config.toml
horizontal_flip = true
rotation_deg = 10
num_classes = [15, 646]
parallel_block = false
layers = 14
optimizer = "soap"
max_precond_dim = 512
max_steps = 14600
Rows from block 6 of a small image classifier, named by matrix and row number. Rows with one number belong to one neuron. Each number is 128 + 24 x the weight over its row's rms, rounded and kept within 0 to 255. All counts start at 0.
After each neuron's rows are labels from the 100 images, of 14976, where the neuron reaches its highest value: "patch colour" is the nearest of a few named colours to the mean colour under the peak. Only what is clearly more common there than usual is listed. The data: photos of plants, animals and fungi (iNaturalist). In brackets: how many of the 100, against the usual share in percent.
# fc1: MLP up (model.blocks.6.mlp.fc1.weight, 960x160), inputs 40-79
# fc2: MLP down (model.blocks.6.mlp.fc2.weight, 160x960, transposed), outputs 40-79

fc1.391 [124 129 135 155 169 115 112 159 103 109  82 137  76 166 152 119 139 110 142 136 134 119 131 151  96 154 134  72 149 102 122 133 160 165  95 114  95 112 109 121]
fc2.391 [102 102 102 141 126 109 125 115 114 103 142 153 108 165 133 154 135 118 171 128 147 164 152 123 168 127 132 105  94 116 169 144 127 132  98 197  98 118 126 129]
patch colour: brown (49 vs 24.2)

fc1.375 [114 103 118 100 167 162 122  72  91 150 121 123 154 118 126 149 136 100  91 118 117 143 113 130  99  90 136 152 113 134  98 116 146  95 101 103 132 127 126 142]
fc2.375 [129 111 138 159 113 124 191 129 119 147 107 107  95 155  97 131 155 119 164 112 103 163 118 124 130 125 108 134 153 147 109 158 117 107 102 114 123 173 155 108]
patch colour: pink (51 vs 11); white (32 vs 6.7)

fc1.460 [112 126  89 120 140 132 105 112 112 114 128  76 143 102 113 160  82 130 123 158 147 144 124 115  92 136 139 159 136 111 119 133  94 104 164  97 114 109 136 111]
fc2.460 [154  99 138 127 124 135 155 187 154 102 112 112 104 143 131 170 117 147 128 128 118 133 143  97 135 118 118 150 158 100 146 133 106 151 103 151  71 154 152  89]
patch colour: orange (39 vs 0.5)

fc1.125 [115 121 116 111 161 135 168 134 121 109 137 172 113 142 120 142 153 139 119 102 129 101  84  81 125  82 100 119 112 114 125 148 173 146 121 136  97 149 123 135]
fc2.125 [138 142  92 144 123 136 124 112 127 131 122 141 113 118  99 126 150 130 158 144 135  97 116 137 126 154 114 127 136 131 171 143 102 126 134 144 157 149 129 130]
patch colour: grey (73 vs 46.2)

fc1.377 [132 101 129 111  95  81 129 104 114 140  94  97 136 104  92 116 104 138 145 105 118 146  60 137 118 117 128  98 155  91 101 102 106 118 136 158 131  71 118 125]
fc2.377 [122 111 143 101  79 108 146 121 114 126 118 133 150 106 132 167 127 109 178 128 127 176 119 156 141 137 139 114 120 103 145 114  87 101 137 137 151 112 137 163]
patch colour: cyan (31 vs 2.7)

fc1.759 [144 152 134 132 140 143 127 180  71 113 109 134 165 145 122 122 110 150 126 132 167  77  94 123  95 156 135 102 133  61 152 146  94 134 145 109 120 142 151 112]
fc2.759 [ 83 126 169 123 160 144 108 139 151 114 101  91 104 132 151 127  97 167 168 123 190 123 111 148 142 151 129 141 148 178 113 136 114 118 153 155 122 142 170 145]
patch colour: grey (81 vs 46.2)

fc1.435 [125 153 144 166 151 147 112 139 154 183 136 141 180 160  88 123  92  78 152 163 112 150 120  78  94 140  70 175 124  98 110 141 109  96 127 159  95 101 141 152]
fc2.435 [179 114 117 141 175 142 136 172 140 125 121 117 150  88 127 109 149 129  70 135 131 126 122 108 103 104 110 145 185 129 153 123 115 125 108 181 127 154 152 129]
patch colour: brown (53 vs 24.2)

fc1.508 [195  84 153 131  96 143 141 104 147 141 118 112 122 126 107  92 126 121 133  90 130  91 152 141 148 147 152  77 139 108  65 151 133 120 147 142 112 165 157 133]
fc2.508 [125 131  92  93 169  93 133 167 158 101 185 135 105 131 109 167 116  96 141 121 129 151 156 123 147 100 135 125 183 130 119 127 130 146 124 123 173  77 105 127]
patch colour: white (25 vs 6.7)

fc1.524 [114 147 140 118 146 138 123 109 137 162 108 154 147 116 163  89 149 139 127 167 118 148  96 169  96 115  92 101 206  81  94 121 141 178 104 161 129 130 125 114]
fc2.524 [124 125 116 145 112 150 120 130 124 114 136 134 157 148 172 114 138 108 141  99 152 131 128 113 132 156  98 103 172 156 133 155 115 115  70 136 121 142 138 163]
patch colour: white (27 vs 6.7); pink (27 vs 11)

fc1.287 [130 129 148 172 124  89 122 169 166 144  97 147  87 156 149 112 150  71 107 129  98 135  92 148 165 154 103  96 147 115 139 114 129 155  64 120 143 150 142  97]
fc2.287 [135 100 139 115 165 169 150 103 135 101 112 156 105 132 125 132 148 134 144 103 155 145 100 132 157 120 101 123 132 114 102 137 135 164 112 104  94 124 142 115]
patch colour: grey (75 vs 46.2)

fc1.140 [131 158 126 103 159 160 161 137 122 147 134  97 105  98 100 144 129 122 142 130  64  85 133 154 139 170 140 138 101 160 141 116 142 137 104 130 107 134 135 143]
fc2.140 [150 159 129  74 140  91 139 129 133 123 132 133 111 129 148  83 161 128 142 104 124  92 125 133 170 153 116 143 134 123 132 104 172 120 121 155 178 182 151 130]
patch colour: white (62 vs 6.7)

fc1.437 [ 77 164 131 121 167 140  83 162 123 162 136 164 147 104 130 115 150 118 130 115  92 119 135 168 169 126 149  78 114 132 153  89 113 135 147 119  88 152  97 118]
fc2.437 [108 115  67 142 118 142 168 129 172 154 121  89 166 148  92  99  87 131 115 134 104 175 139 153 147 115  75 154 137 133 158 124 105 140 144 129 144 125 136 136]
patch colour: white (29 vs 6.7)

fc1.84 [123 129  80 139 161 169 115 123 116 119 139 139  84  82 106 118  67 166  99 150 102 111 178 142 144 121  99 145 126 159 112 148 116 153  98 130  84 101 112 146]
fc2.84 [136 126  78 122  75 121 143 145 150 118 143 154 134  89 154 107 133 123 140 144 135  82 144  94 124 160 122  87 144 121 133 156 143 139 139 128 113 102 126 135]
patch colour: grey (83 vs 46.2)

fc1.309 [146 137 133 151 147 135 150  93 153 105 133 127 135 141 139 161 116 147 159 141 135 119 100 143 125 164 136 155 127 151 136 116 143 127 157 128 155  87 149 105]
fc2.309 [162  90 113 101 130 133 107 120 172 117  96 105 159 128 103 119 123 145 108 140 134 153 102 164 154 164 121  98 175 149 151 147 135 105 135 171 112 103 152 143]
patch colour: brown (76 vs 24.2)

fc1.316 [169 122  86 150 123 163 154 126 111  92 111 109  90 137 133 117 130 148 146 141 145 125 148 125 142 136 160 172 152 115 115 105  62 145 118 134  84 109 136 114]
fc2.316 [124 130 109 126 125 135 115  95 147 147 117 100 111  76  92 127 114 112 152 136 110 156 119 144 117 161 118 124 120 166 127 119 120  81  79 137 183 131 139 168]
patch colour: brown (51 vs 24.2)

fc1.528 [121 110 136 155 137 151 151  59 130 147 145 148 122 166 151 124 156 101 142 129 113 117 116 129 136 144  83 125 136 131 141  98 120  81  84 112 162 182 169 152]
fc2.528 [124 134 123  91 130  84 165 147  91 160 146 107  96 109 119 133 116 104 135 111 137 156 106 100 117 161 157 116 155 147 122 133 116 126 117 141 147 146 140 127]
patch colour: pink (29 vs 11)

fc1.50 [128 134 131 141 134 102 161  98 119  98 183  90 131 124  92 120 140 126 141 109  95 160 159 145 138 131 146 140 103 145 132  89 127 127 124  98 127 155 111 141]
fc2.50 [151 124 162 130 155 102 105 131 109 127 165 126  63 128 141 102 141 145 158 115 116 123 148  81 157 157 153  96  99 105 111  88 132 113 120  89 186 134 149 142]
patch colour: white (62 vs 6.7)

fc1.563 [141 113  82 125 136 124 114 120 122  97 115 114  97 135 134  88 155 126 166 122 121 130 118 117 127 131 105 133 113  93 119  95 113 122 116 137 149 129 140 158]
fc2.563 [111  99  81 134 115 138 153 115 163 139 113  92 119 131 158 131 177 111 163 133 120 117 150 115 154 118 104 135 134 123 128 154 150  86 159 108 188 113 169 114]
patch colour: grey (73 vs 46.2)

fc1.453 [137 109 136  83 179 157 142 168 151 126 150  88 130 157 145 100 130 104 158 130 108 132 128 139 123 128 119 138  98 112 110  97 124 129 164 116 107 122 106 136]
fc2.453 [112 145 113  71 126 153 156  98 143 141 151  89 118  87 146 132 125 116 117  86 133 126 134 108 166 145  56 138 113  82 140 161 148 140 119  95 147 110  78 133]
patch colour: cyan (31 vs 2.7)

fc1.570 [186 103 119 141 117 123 141 157 133 137 113 157  94 154 154 127  92 119 172 139 131 144 134 114 170 139 164 142 173 156  81 154 139 134 160  94 139 129 119 112]
fc2.570 [117 127  99 111 121 159 141 156 140 109 113 134 110 137 115 167 105  93 138 130 105  95 115 157 137 141 141 124 147 158 109 140 131 127 144 123  92 135 129 166]
patch colour: black (57 vs 4.9)

fc1.396 [100 161 150 116 120 177 147 163  97 112 138 135 137 125 108 136 124 134 124 119 100  83 148 100 155  58 145 168 167 162 149 153 179 112  80 111 137 161 131  90]
fc2.396 [151 142 157 104 142 116 160 119  75 129 139 129 158 129  83 129 142 196 138 146 145 142 120 107 141 124 114 136 163 115 169 110 107 104 119 142 152 151 134 124]
patch colour: black (50 vs 4.9)

fc1.62 [128 158 126 130 156 166 153 110 104 134 135 183  75 126 136 112 106 124 146 140 104 120 124 127 173 124 124  99  87 109 123  91 150 114 174 145 139 109 103 152]
fc2.62 [137 155 155 131 127 131 161  91 143 139 134 120 113 131 122 148 120 121 103 140 124 145 100 132 109 130 144  91 154 104 157 122 159  95 138 156 165 116 147 122]
patch colour: brown (55 vs 24.2)

fc1.520 [125 140 127 107 167  93 114 131 157 137 140 108 133 135 125 130 140 100 113 122 130 130 126 108 134 136 110 126 134 155 107 138 130  90  82 126  76 151 133 104]
fc2.520 [ 96 120  86 116  97 113 138  89 144 101 136 156 140  91 153 125 107 110 151 126 146 168  95 102 130 100 119 122 105 130 148 134 128 102 129 149 160 114 158 116]
patch colour: white (28 vs 6.7)

fc1.366 [134  79  98 162 163  88 165 160 160 118 120 106 126 161 154 141 158 133 129 147 159  96 104 138 114 103 121 119  84 124 108 114 127 101 110 170 109 139 168 118]
fc2.366 [142  82 143 107 128 109 155 150 117 139 147 129 132 175 171 123 100 126 118  65  99 122 132 134 113 140 116 104 131 121 120 146 131 134 128 122 153  83 141 124]
patch colour: green (29 vs 2.3)

fc1.561 [170 152 124 134 121 124 135 158 103 137 131 178 124 103 154 119 158 178 104  93 142  95 103 135  87 122 165 135 139 136 105 142 157 159 100 164 125 128 116 123]
fc2.561 [113  81 141 139 107 108 155 176  93 123 195 160 146 135 131 202 131 138 135 130 123 171 125 148 130 107 105 164 100 160 105 127 132 178 107 128 117  82  97 134]
patch colour: green (27 vs 2.3)

fc1.79 [120 209 121 158 139 108  71 125 138 109 134 114 135 135 161 151  99  80 154 136 121 129 132 115 128 112 114 108 118 135 144 151 114 109 147 118 122 135  96 143]
fc2.79 [133 162  91 123 147 124 144 130  76 140 157 113 128 114 125 112 118 113 127 131 133 142  92 102 115 148 105 125  93  95 121 165 121 101 108 161 142 117 166 118]
patch colour: black (60 vs 4.9)

fc1.414 [125 118 148 168 159 121 135  98 123 109 155 125 156 138 143 138 122  78 131 160 134 145  99  81 118 175  86 154 164 145 129 167 133 118 127 119  96  93 145 137]
fc2.414 [126 120 151 118 127 139 140 141 116 121  97 155  99 104 172 166 139 151 105 156 128 143 127  88 145 131  97 140 106 168  83 131 126 166 140 158 105 144 100 137]
patch colour: brown (77 vs 24.2)

fc1.112 [131  87 135 153 152 106 149  78 113 136 148 102 125 112 107 156 180 158 139 182 149 114 156 128 102 174 138  99 135  79  88 114  86 134 133 130 141 105 131 146]
fc2.112 [118 110 161 136 169 109 119 164 173 123 151 180 125 121 134 129 127 174 109 144 131 141 139 132 134  96 141 113 160 128 129 175 124 140  95 173 132 111 149 148]
patch colour: white (27 vs 6.7)

fc1.762 [127 148 143 130 130 116  81 175 117 146 107 121  89 124 133 129 149 150 128 109 163  98 135 146 163 132 131 165 126 111 117 119 132 104 177 139 131 106 143 119]
fc2.762 [ 86 126 118 173 127 131 112 153 140  93 115 122  78  91 135 136 110 169 116 110 145 160 195 116  92  97 104 126 136 116 179 131 137  94 120 140 145 176 121 115]
patch colour: black (67 vs 4.9)

fc1.610 [117 109 109 150 129 107 117 168 139 144 138 129 120 137 188 126 153 125 121 140 148 127 111 154 128 152 175 140 120 146 124 108 158 120  88 102  88 108  97 111]
fc2.610 [ 66 136 123 118 113 131 115 142 133 110 117 132 102 170 127 124 172 125 158 126 125 160 158 122 171 102 148 104  97 103 139  89 119 115  96 167 170 137 108 130]
patch colour: brown (61 vs 24.2); green (25 vs 2.3)

fc1.88 [118  93 140 137 124 141  93 146  71 148 115 116  95 115 108 139 143 153 146 152 106 116 100 150 132  89 170 130 111 123 102 136 139 161 110 125 113 164  95 160]
fc2.88 [174 127 106 157 140 118 130 134  91  87  78 173 103 148 131 135 114 158 127 117 111 152 117 139 106 102 135 103  99  92 139 159 150 109 112 157 136  74 137 115]
patch colour: grey (84 vs 46.2)