config.toml
model = "image classifier"
dataset = "photos of plants, animals and fungi (iNaturalist)"
train_examples = 38949
image_size = 32
crop_scale_min = 0.7
horizontal_flip = true
translate = 0.12
rotation_deg = 10
targets = ["class", "species"]
num_classes = [15, 646]
arch = "vit"
norm = "rmsnorm"
norm_position = "pre"
activation = "relu"
mlp_ratio = 6
head_dim = 64
fused_qkv = true
bias = "none"
qk_norm = false
parallel_block = false
inner_norm = false
patch_size = [2, 2]
layers = 14
width = 160
positions = "learned"
pooling = "mean"
mixing = "mixup"
loss = "cross_entropy"
init = "kaiming_normal"
residual_init = "zero_last"
optimizer = "soap"
beta2 = 0.95
lr = 0.0019
beta1 = 0.9
shampoo_beta = 0.95
eps = 1e-08
precondition_frequency = 25
max_precond_dim = 512
one_sided = false
adamw_lr_other_params = 0.0016
ema_decay = 0.99
steps = 14600
batch_size = 192
epochs = 72.0
lr_schedule = "cosine"
final_lr_fraction = 0
warmup_steps = 430
weight_decay = 0.0
adamw_weight_decay_other_params = 0.01
Rows from block 6 of a small image classifier, named by matrix and row number. Rows with one number belong to one neuron. Each number is 500 + 40 x the weight over its row's rms, rounded and kept within 0 to 999. All counts start at 0. Numbers have three digits each.
After each neuron's rows are labels from the 100 images, of 14976, where the neuron reaches its highest value: "strongest on" is what is common among them. Only what is clearly more common there than usual is listed. The data: photos of plants, animals and fungi (iNaturalist).
# fc1: MLP up (model.blocks.6.mlp.fc1.weight, 960x160), inputs 80-119
# fc2: MLP down (model.blocks.6.mlp.fc2.weight, 160x960, transposed), outputs 80-119

fc1.439:521485473506567519453523505520440470482513460593497474547516504482494510572543537517487476560460508531497518519418525460
fc2.439:550540507525451504495459514492495394529520484475554480570513520517534537481511553473510488467459499479517525414471449600
strongest on: phylum Arthropoda; class Insecta

fc1.274:456535513500447506499509494526497481516462510438456515437476454444532489542510504429491506559559520449534527437478513480
fc2.274:535531476573452449505491488521569409498475586533447479444491527517613492514558496454503512482485492508509507497503509576
strongest on: order Lepidoptera

fc1.727:525530460540467424459481433495560512478466524509450515508555512461462500525518457486465461514507529489448511454555560482
fc2.727:514546451410488501489442517496514561561447505539496514431467466504413474538513533529488490471454438571461496522493463544
strongest on: order Charadriiformes

fc1.153:521458442460503523575494498495487520482534569563457469523503503561584479531470516532528514562479534499531570554575442486
fc2.153:529410480422478495465513487492515428517505472547463481529528505525497533495531588531513482535519459499547561481542508487
strongest on: order Odonata

fc1.625:480514580520523573463579526475491462468419461556434499520468543462426572497507477424552485524418521523453581503430514437
fc2.625:507495573516514448474434466482587575536517524547473447468550545526469477467429517560531494545551505496465500474465612484
strongest on: class Aves

fc1.357:514435508530501453529535560572522504480527510589437460565525492514519507513519447445565559578512513553479610590481498425
fc2.357:527479506417491550506546530460464458472619543545499435492559475523509509549484511486549584467495549476484444499518457514
strongest on: class Aves

fc1.583:502436508459462518476449444569502558551419479512475498517531457396536525454527566545468494585522458490489551494523554543
fc2.583:518544479491503556469460521523500522517518569460484469510626479502581486530508478536461531489516503486522529477500504411
strongest on: order Anseriformes; family: Anatidae

fc1.545:475484547503428451419456529500537450425448500506515527411550508476528520428507514482436478479418442447498457474510466493
fc2.545:543499518567449517495452543431580474499463448511528468497503482485523496545539489424549453490542473447510506488496571523
strongest on: phylum Chordata; class Aves; order Anseriformes; family: Anatidae

fc1.42:579526514504492541467522485507479477544525454468504506486541480505510530483414513543516511470399531510525467527483450559
fc2.42:449487511498547434469443564460555470487507477513461412470467483499440522482461494504528471423510521499516484530415475477
strongest on: phylum Arthropoda; class Insecta; order Coleoptera; family: Coccinellidae

fc1.616:447510532478493485456519558498457427517499487434479529479447502446490528490471525500535449470566454559430573476562385462
fc2.616:549489500482524515470502472523441481481487520553497494563481516496474527454509565534533438437528489548487516570578529505
strongest on: order Odonata

fc1.476:496554538478499552451468499557510532501487517543426510496459481550459451472488582475539531504519511435498534506440519480
fc2.476:519485452493469497474455501543535454576526543615582490537431506543562502513475568484478576585528518579536505532441526528
strongest on: order Odonata

fc1.61:516569523581591507423576485531489514500421484407446518490430441490464499492483519411463511551559529446499495463515504503
fc2.61:499505451509580486512495554445486440484544584423491475546522470552508486453469467515500528470525493431482507498468595542
strongest on: class Insecta

fc1.652:559466436570516455586531492525571539529490525508469570468499534471475435470468538531486570542502495530479495464536455491
fc2.652:393484529481523462492448492484459532548527526466502502476468498551536571526531515513531540521468460490570464537470526467
strongest on: order Lepidoptera

fc1.589:539485460476521448518515506451521481585446487492491521505485502461450495544496486482470474507462507414493557502419486484
fc2.589:516436471526467485534578523484515485441541478493510535517434483461560562426587495540546460500536553462501523440476521536
strongest on: phylum Chordata; class Aves; order Accipitriformes

fc1.721:454462495523503455418499481508452501484472487478493492537527469411422557458478497539509461485522528524456523482515532508
fc2.721:520521511424495502523477431513487512537453533494555476454511495483507508522526502505548515498537492453552470496425492439
strongest on: order Anseriformes; family: Anatidae

fc1.640:529551466500541518460507505468525489552593470553502520511498554430479545556457455465466507463459472502502487519608568534
fc2.640:539573533459521539561500530480523459559501490525526498498454634506493490533544404579546536422485473490538479452495520506
strongest on: order Charadriiformes

fc1.0:490520534457485499414478585528461397479529517434437538509559550579453525542471480489536536527471526504545574475579526486
fc2.0:487580529452441529474511523534444459501507487420524482579557544447472486454564495553503530473552500484468483498544473471
strongest on: phylum Tracheophyta; kingdom Plantae; class Magnoliopsida

fc1.440:491447404501477516465463541509487534481537476439506530457589437560426491556405488461495484511484563496576515523529562562
fc2.440:574457481465503417480486414453477538512509533505485475490540397527445515514495532522497500514498538488538451528483475540
strongest on: order Passeriformes

fc1.20:515555499606473447545528604455441477508513468494459511530553565509528506599489418442466590469459532475565504443526557507
fc2.20:509549479529525482544532544572434488514530518598462472508538546512579485585464520508492511513467474466545531492583537525
strongest on: order Charadriiformes

fc1.744:515452542435471507490491520513493466508517483471468524493516490445523488530500566525434571543486472485541537500510508438
fc2.744:497481579556595511516508518513485459479555501419540422533448547545544551529452539472598449489465566520562526529531533528
strongest on: order Charadriiformes

fc1.131:567502529489489600497546523483522484474477518493477448510524468503468483566435513562498534536534514435540504517484559470
fc2.131:528529458513466498470536527540544520522539526489440442476508545496509510493510486550547505459439533482559478521508550534
strongest on: phylum Arthropoda; class Insecta

fc1.191:547464511500494520451487489506390453546462495449488498518498536418504455490529495468512593578494442472544464544538438492
fc2.191:538518496536490547462463436537545512528540472486579485522507504454464434448571498520473476550566479510508468487552559504
strongest on: class Insecta; phylum Arthropoda; order Lepidoptera

fc1.200:532529518532527476478471478484470442493483457458468480528469422518460471509534452459462544515487416497447491443547457481
fc2.200:493584489491532470512483500517468470495527482502479492473495451488531482502506549545501540495436443482464538444529450553
strongest on: order Charadriiformes

fc1.417:584539511482445498496486494429521468565452434509518606471508509523474462485454478525511525490493523414525460539531452563
fc2.417:428491515516467523480481506502459467456535469427546482440500466492523509461558548550467549519513547531446555387468531541
strongest on: phylum Chordata; class Aves

fc1.607:497437545556497470540485534521474514556473443497478466507511510455458490474495525489459455541482533521552397458532532530
fc2.607:447553484531462491408513497531398475498508479548525489480587450459555492475532550475382423502469509473441452489573461527
strongest on: order Passeriformes

fc1.577:544521506480462499510515472500504535470443461512547504467524497517500530515493434454521501485468468466599503495526578493
fc2.577:511451543514544488466435516567551539579542596483542449532483484525456468510548512504531490510478549502536489495443489478
strongest on: class Aves

fc1.129:468492530485506542479438502467573535472535493519509535508510517561528581551583515435472538511526507554527471458484558445
fc2.129:502562457440523530526512498541518446511520542548542546491526455497566471554458551528501508485514476494568475538439494489
strongest on: class Aves; order Passeriformes

fc1.708:518551463478529588399487521495490542519431509463535514541527494490525503508490497463496502512564515495535502523492535517
fc2.708:514514465481549457562504505446499552521458505503554558434485499446575507544500554478434536568470445523457467460511514530
strongest on: order Lepidoptera; family: Nymphalidae

fc1.472:473530513556472483432504510481479499523573396466515506517497500434372519540535585529486500473541526506552495559471506491
fc2.472:448455469515535460525497529453515464531390589417444450480416572496548516535529534534492514457464579445473504455550448515
strongest on: class Insecta; phylum Arthropoda; order Lepidoptera; family: Nymphalidae

fc1.662:495542551567545526390455476508462492520490449473476496509547520496497506442546489518502464484519557483499447451514520478
fc2.662:575512506511535524516448527477493506474437471510533560520514546505493526560501527511572510475512553483540453577562528554
strongest on: phylum Tracheophyta; kingdom Plantae

fc1.213:580459495488489518519512453399526446494547473515572461550470497386476463493509546547541512513515493484428501507506488492
fc2.213:517504511466506534551462504560502552504509623518571519570505528518424507458579505532436517472472474464542543504533570518
strongest on: phylum Arthropoda; class Insecta; order Lepidoptera

fc1.72:505534530485469533480482493521504516491513495447458554537414470545515448495466544406536469520543466431540546460523449471
fc2.72:603430469497488489378464478474543449540513518597546500514488475499519447492496613501524511481456472574469563471562517531
strongest on: order Odonata

fc1.408:539469424552487573413563480530456420474517483520538454503508543604461462557541485442551497511504476450442468472511473533
fc2.408:529564551474508467513475452500517433458552532434490589475411504515478453466559457479442504523443552485431491502434455473
strongest on: phylum Chordata; class Aves; order Anseriformes; family: Anatidae

fc1.298:449503497472523535501532509456514477502575510485527470530529463543520448477486476484506468489433459482541418446500544417
fc2.298:527539503452553523521439416526523507502561494542484466490563485526581537507513480470488500524503457443617504537468503473
strongest on: order Lepidoptera

fc1.705:561497524484470460505525481479513464512519461451486463525549541478512518589451526458526544513531490522442498469476466501
fc2.705:567496530458482523490525488504512512542463509503513510484438521447546455483540483521519437465511531515505485524504467469
strongest on: order Lepidoptera

fc1.393:512528536525466513478561518488512536527459544473511498409457497520512492503557520466537481529452453443499505465460536535
fc2.393:497541483560532462543471483489432473569430533473410493477489558450544465486505515503505465481470481469538447502491550509
strongest on: order Charadriiformes

fc1.619:489411543530459486431473438503507556551514516507473463450539497491577489464506595458525510503492478475488535472417481527
fc2.619:567490514481496444450539471586568482473451562418576481524538530535574436478574505465412470545492473515501504482460542467
strongest on: phylum Chordata; class Aves; order Anseriformes; family: Anatidae

fc1.448:499513428549491421465527490527516536429498518523505505523537524474468529514524516480496512477448495521526510482490484432
fc2.448:473531468551502436553516487483573454514576553531489546521500493485487486450558572555466461551497430407454548455604515519
strongest on: order Charadriiformes

fc1.492:510570573472570533427501495546523508503431489482473445492551432503489493518528541475490573510496465528520495432443450491
fc2.492:478519444536498497485493421486488472509529538524570475491591467537487452457573487559473519501548474483480512529411500560
strongest on: order Anseriformes; family: Anatidae

fc1.7:486570473529427450527496467470472519554467462411504490488509496468550498584503521421485457541567435494459482410510527486
fc2.7:471462485512590512493519513476443532494498522477541409497466437481602495472497519497483506471496507469486549517465476574
strongest on: class Insecta; phylum Arthropoda; order Lepidoptera

fc1.450:530497529488512474479533503520489516474565519455556531552489561502512551534528498464523529447470441433532454472495551447
fc2.450:482482478555533517469520433515556483476524458484521492461503481518444475524495505549497497530454536552531486557480493459
strongest on: phylum Arthropoda; class Insecta

fc1.301:530482503511432498583536548541492498498493508493541570553472534481532439459484481450462480513476495558461504440433451499
fc2.301:554484493494514572495449512529480495527572492491432489524484486502522465514469506517477478487494522501492477576420519561
strongest on: order Odonata

fc1.203:457455465551486559527401509569432498470487494441549491509539472462525432444544525421506491421518512501486470445525442575
fc2.203:566501593509522507527437505496484483506494438548472520516535510551504475512543536452513460489438578492503469516502500518
strongest on: kingdom Plantae; phylum Tracheophyta; class Magnoliopsida

fc1.430:494505467469501461500529573454486489522520487508446464481479517478516469513470524477539532519517538458517544487450487491
fc2.430:470501540544494438454426429470462475527441511480491500495484603489520585488509530472528465505567527497474539495532439506
strongest on: order Anseriformes; family: Anatidae

fc1.245:489507403532467574465504482514457488562519516496477502504538460450411486496547521528514501590524589456560460540451523447
fc2.245:537472544399484546524541498491549547510488559458488558462482516456484539516463498518462447509477484480492423485518463500
strongest on: order Anseriformes; family: Anatidae

fc1.482:554522574422472425484509573484511436531485451508531496460552519413471509495535552374495479556533495546511494500503518419
fc2.482:506567477456483511455536475452490413504530502503449457524450522507556468431468553595549488491529563520522465533545526524
strongest on: kingdom Plantae; phylum Tracheophyta; class Magnoliopsida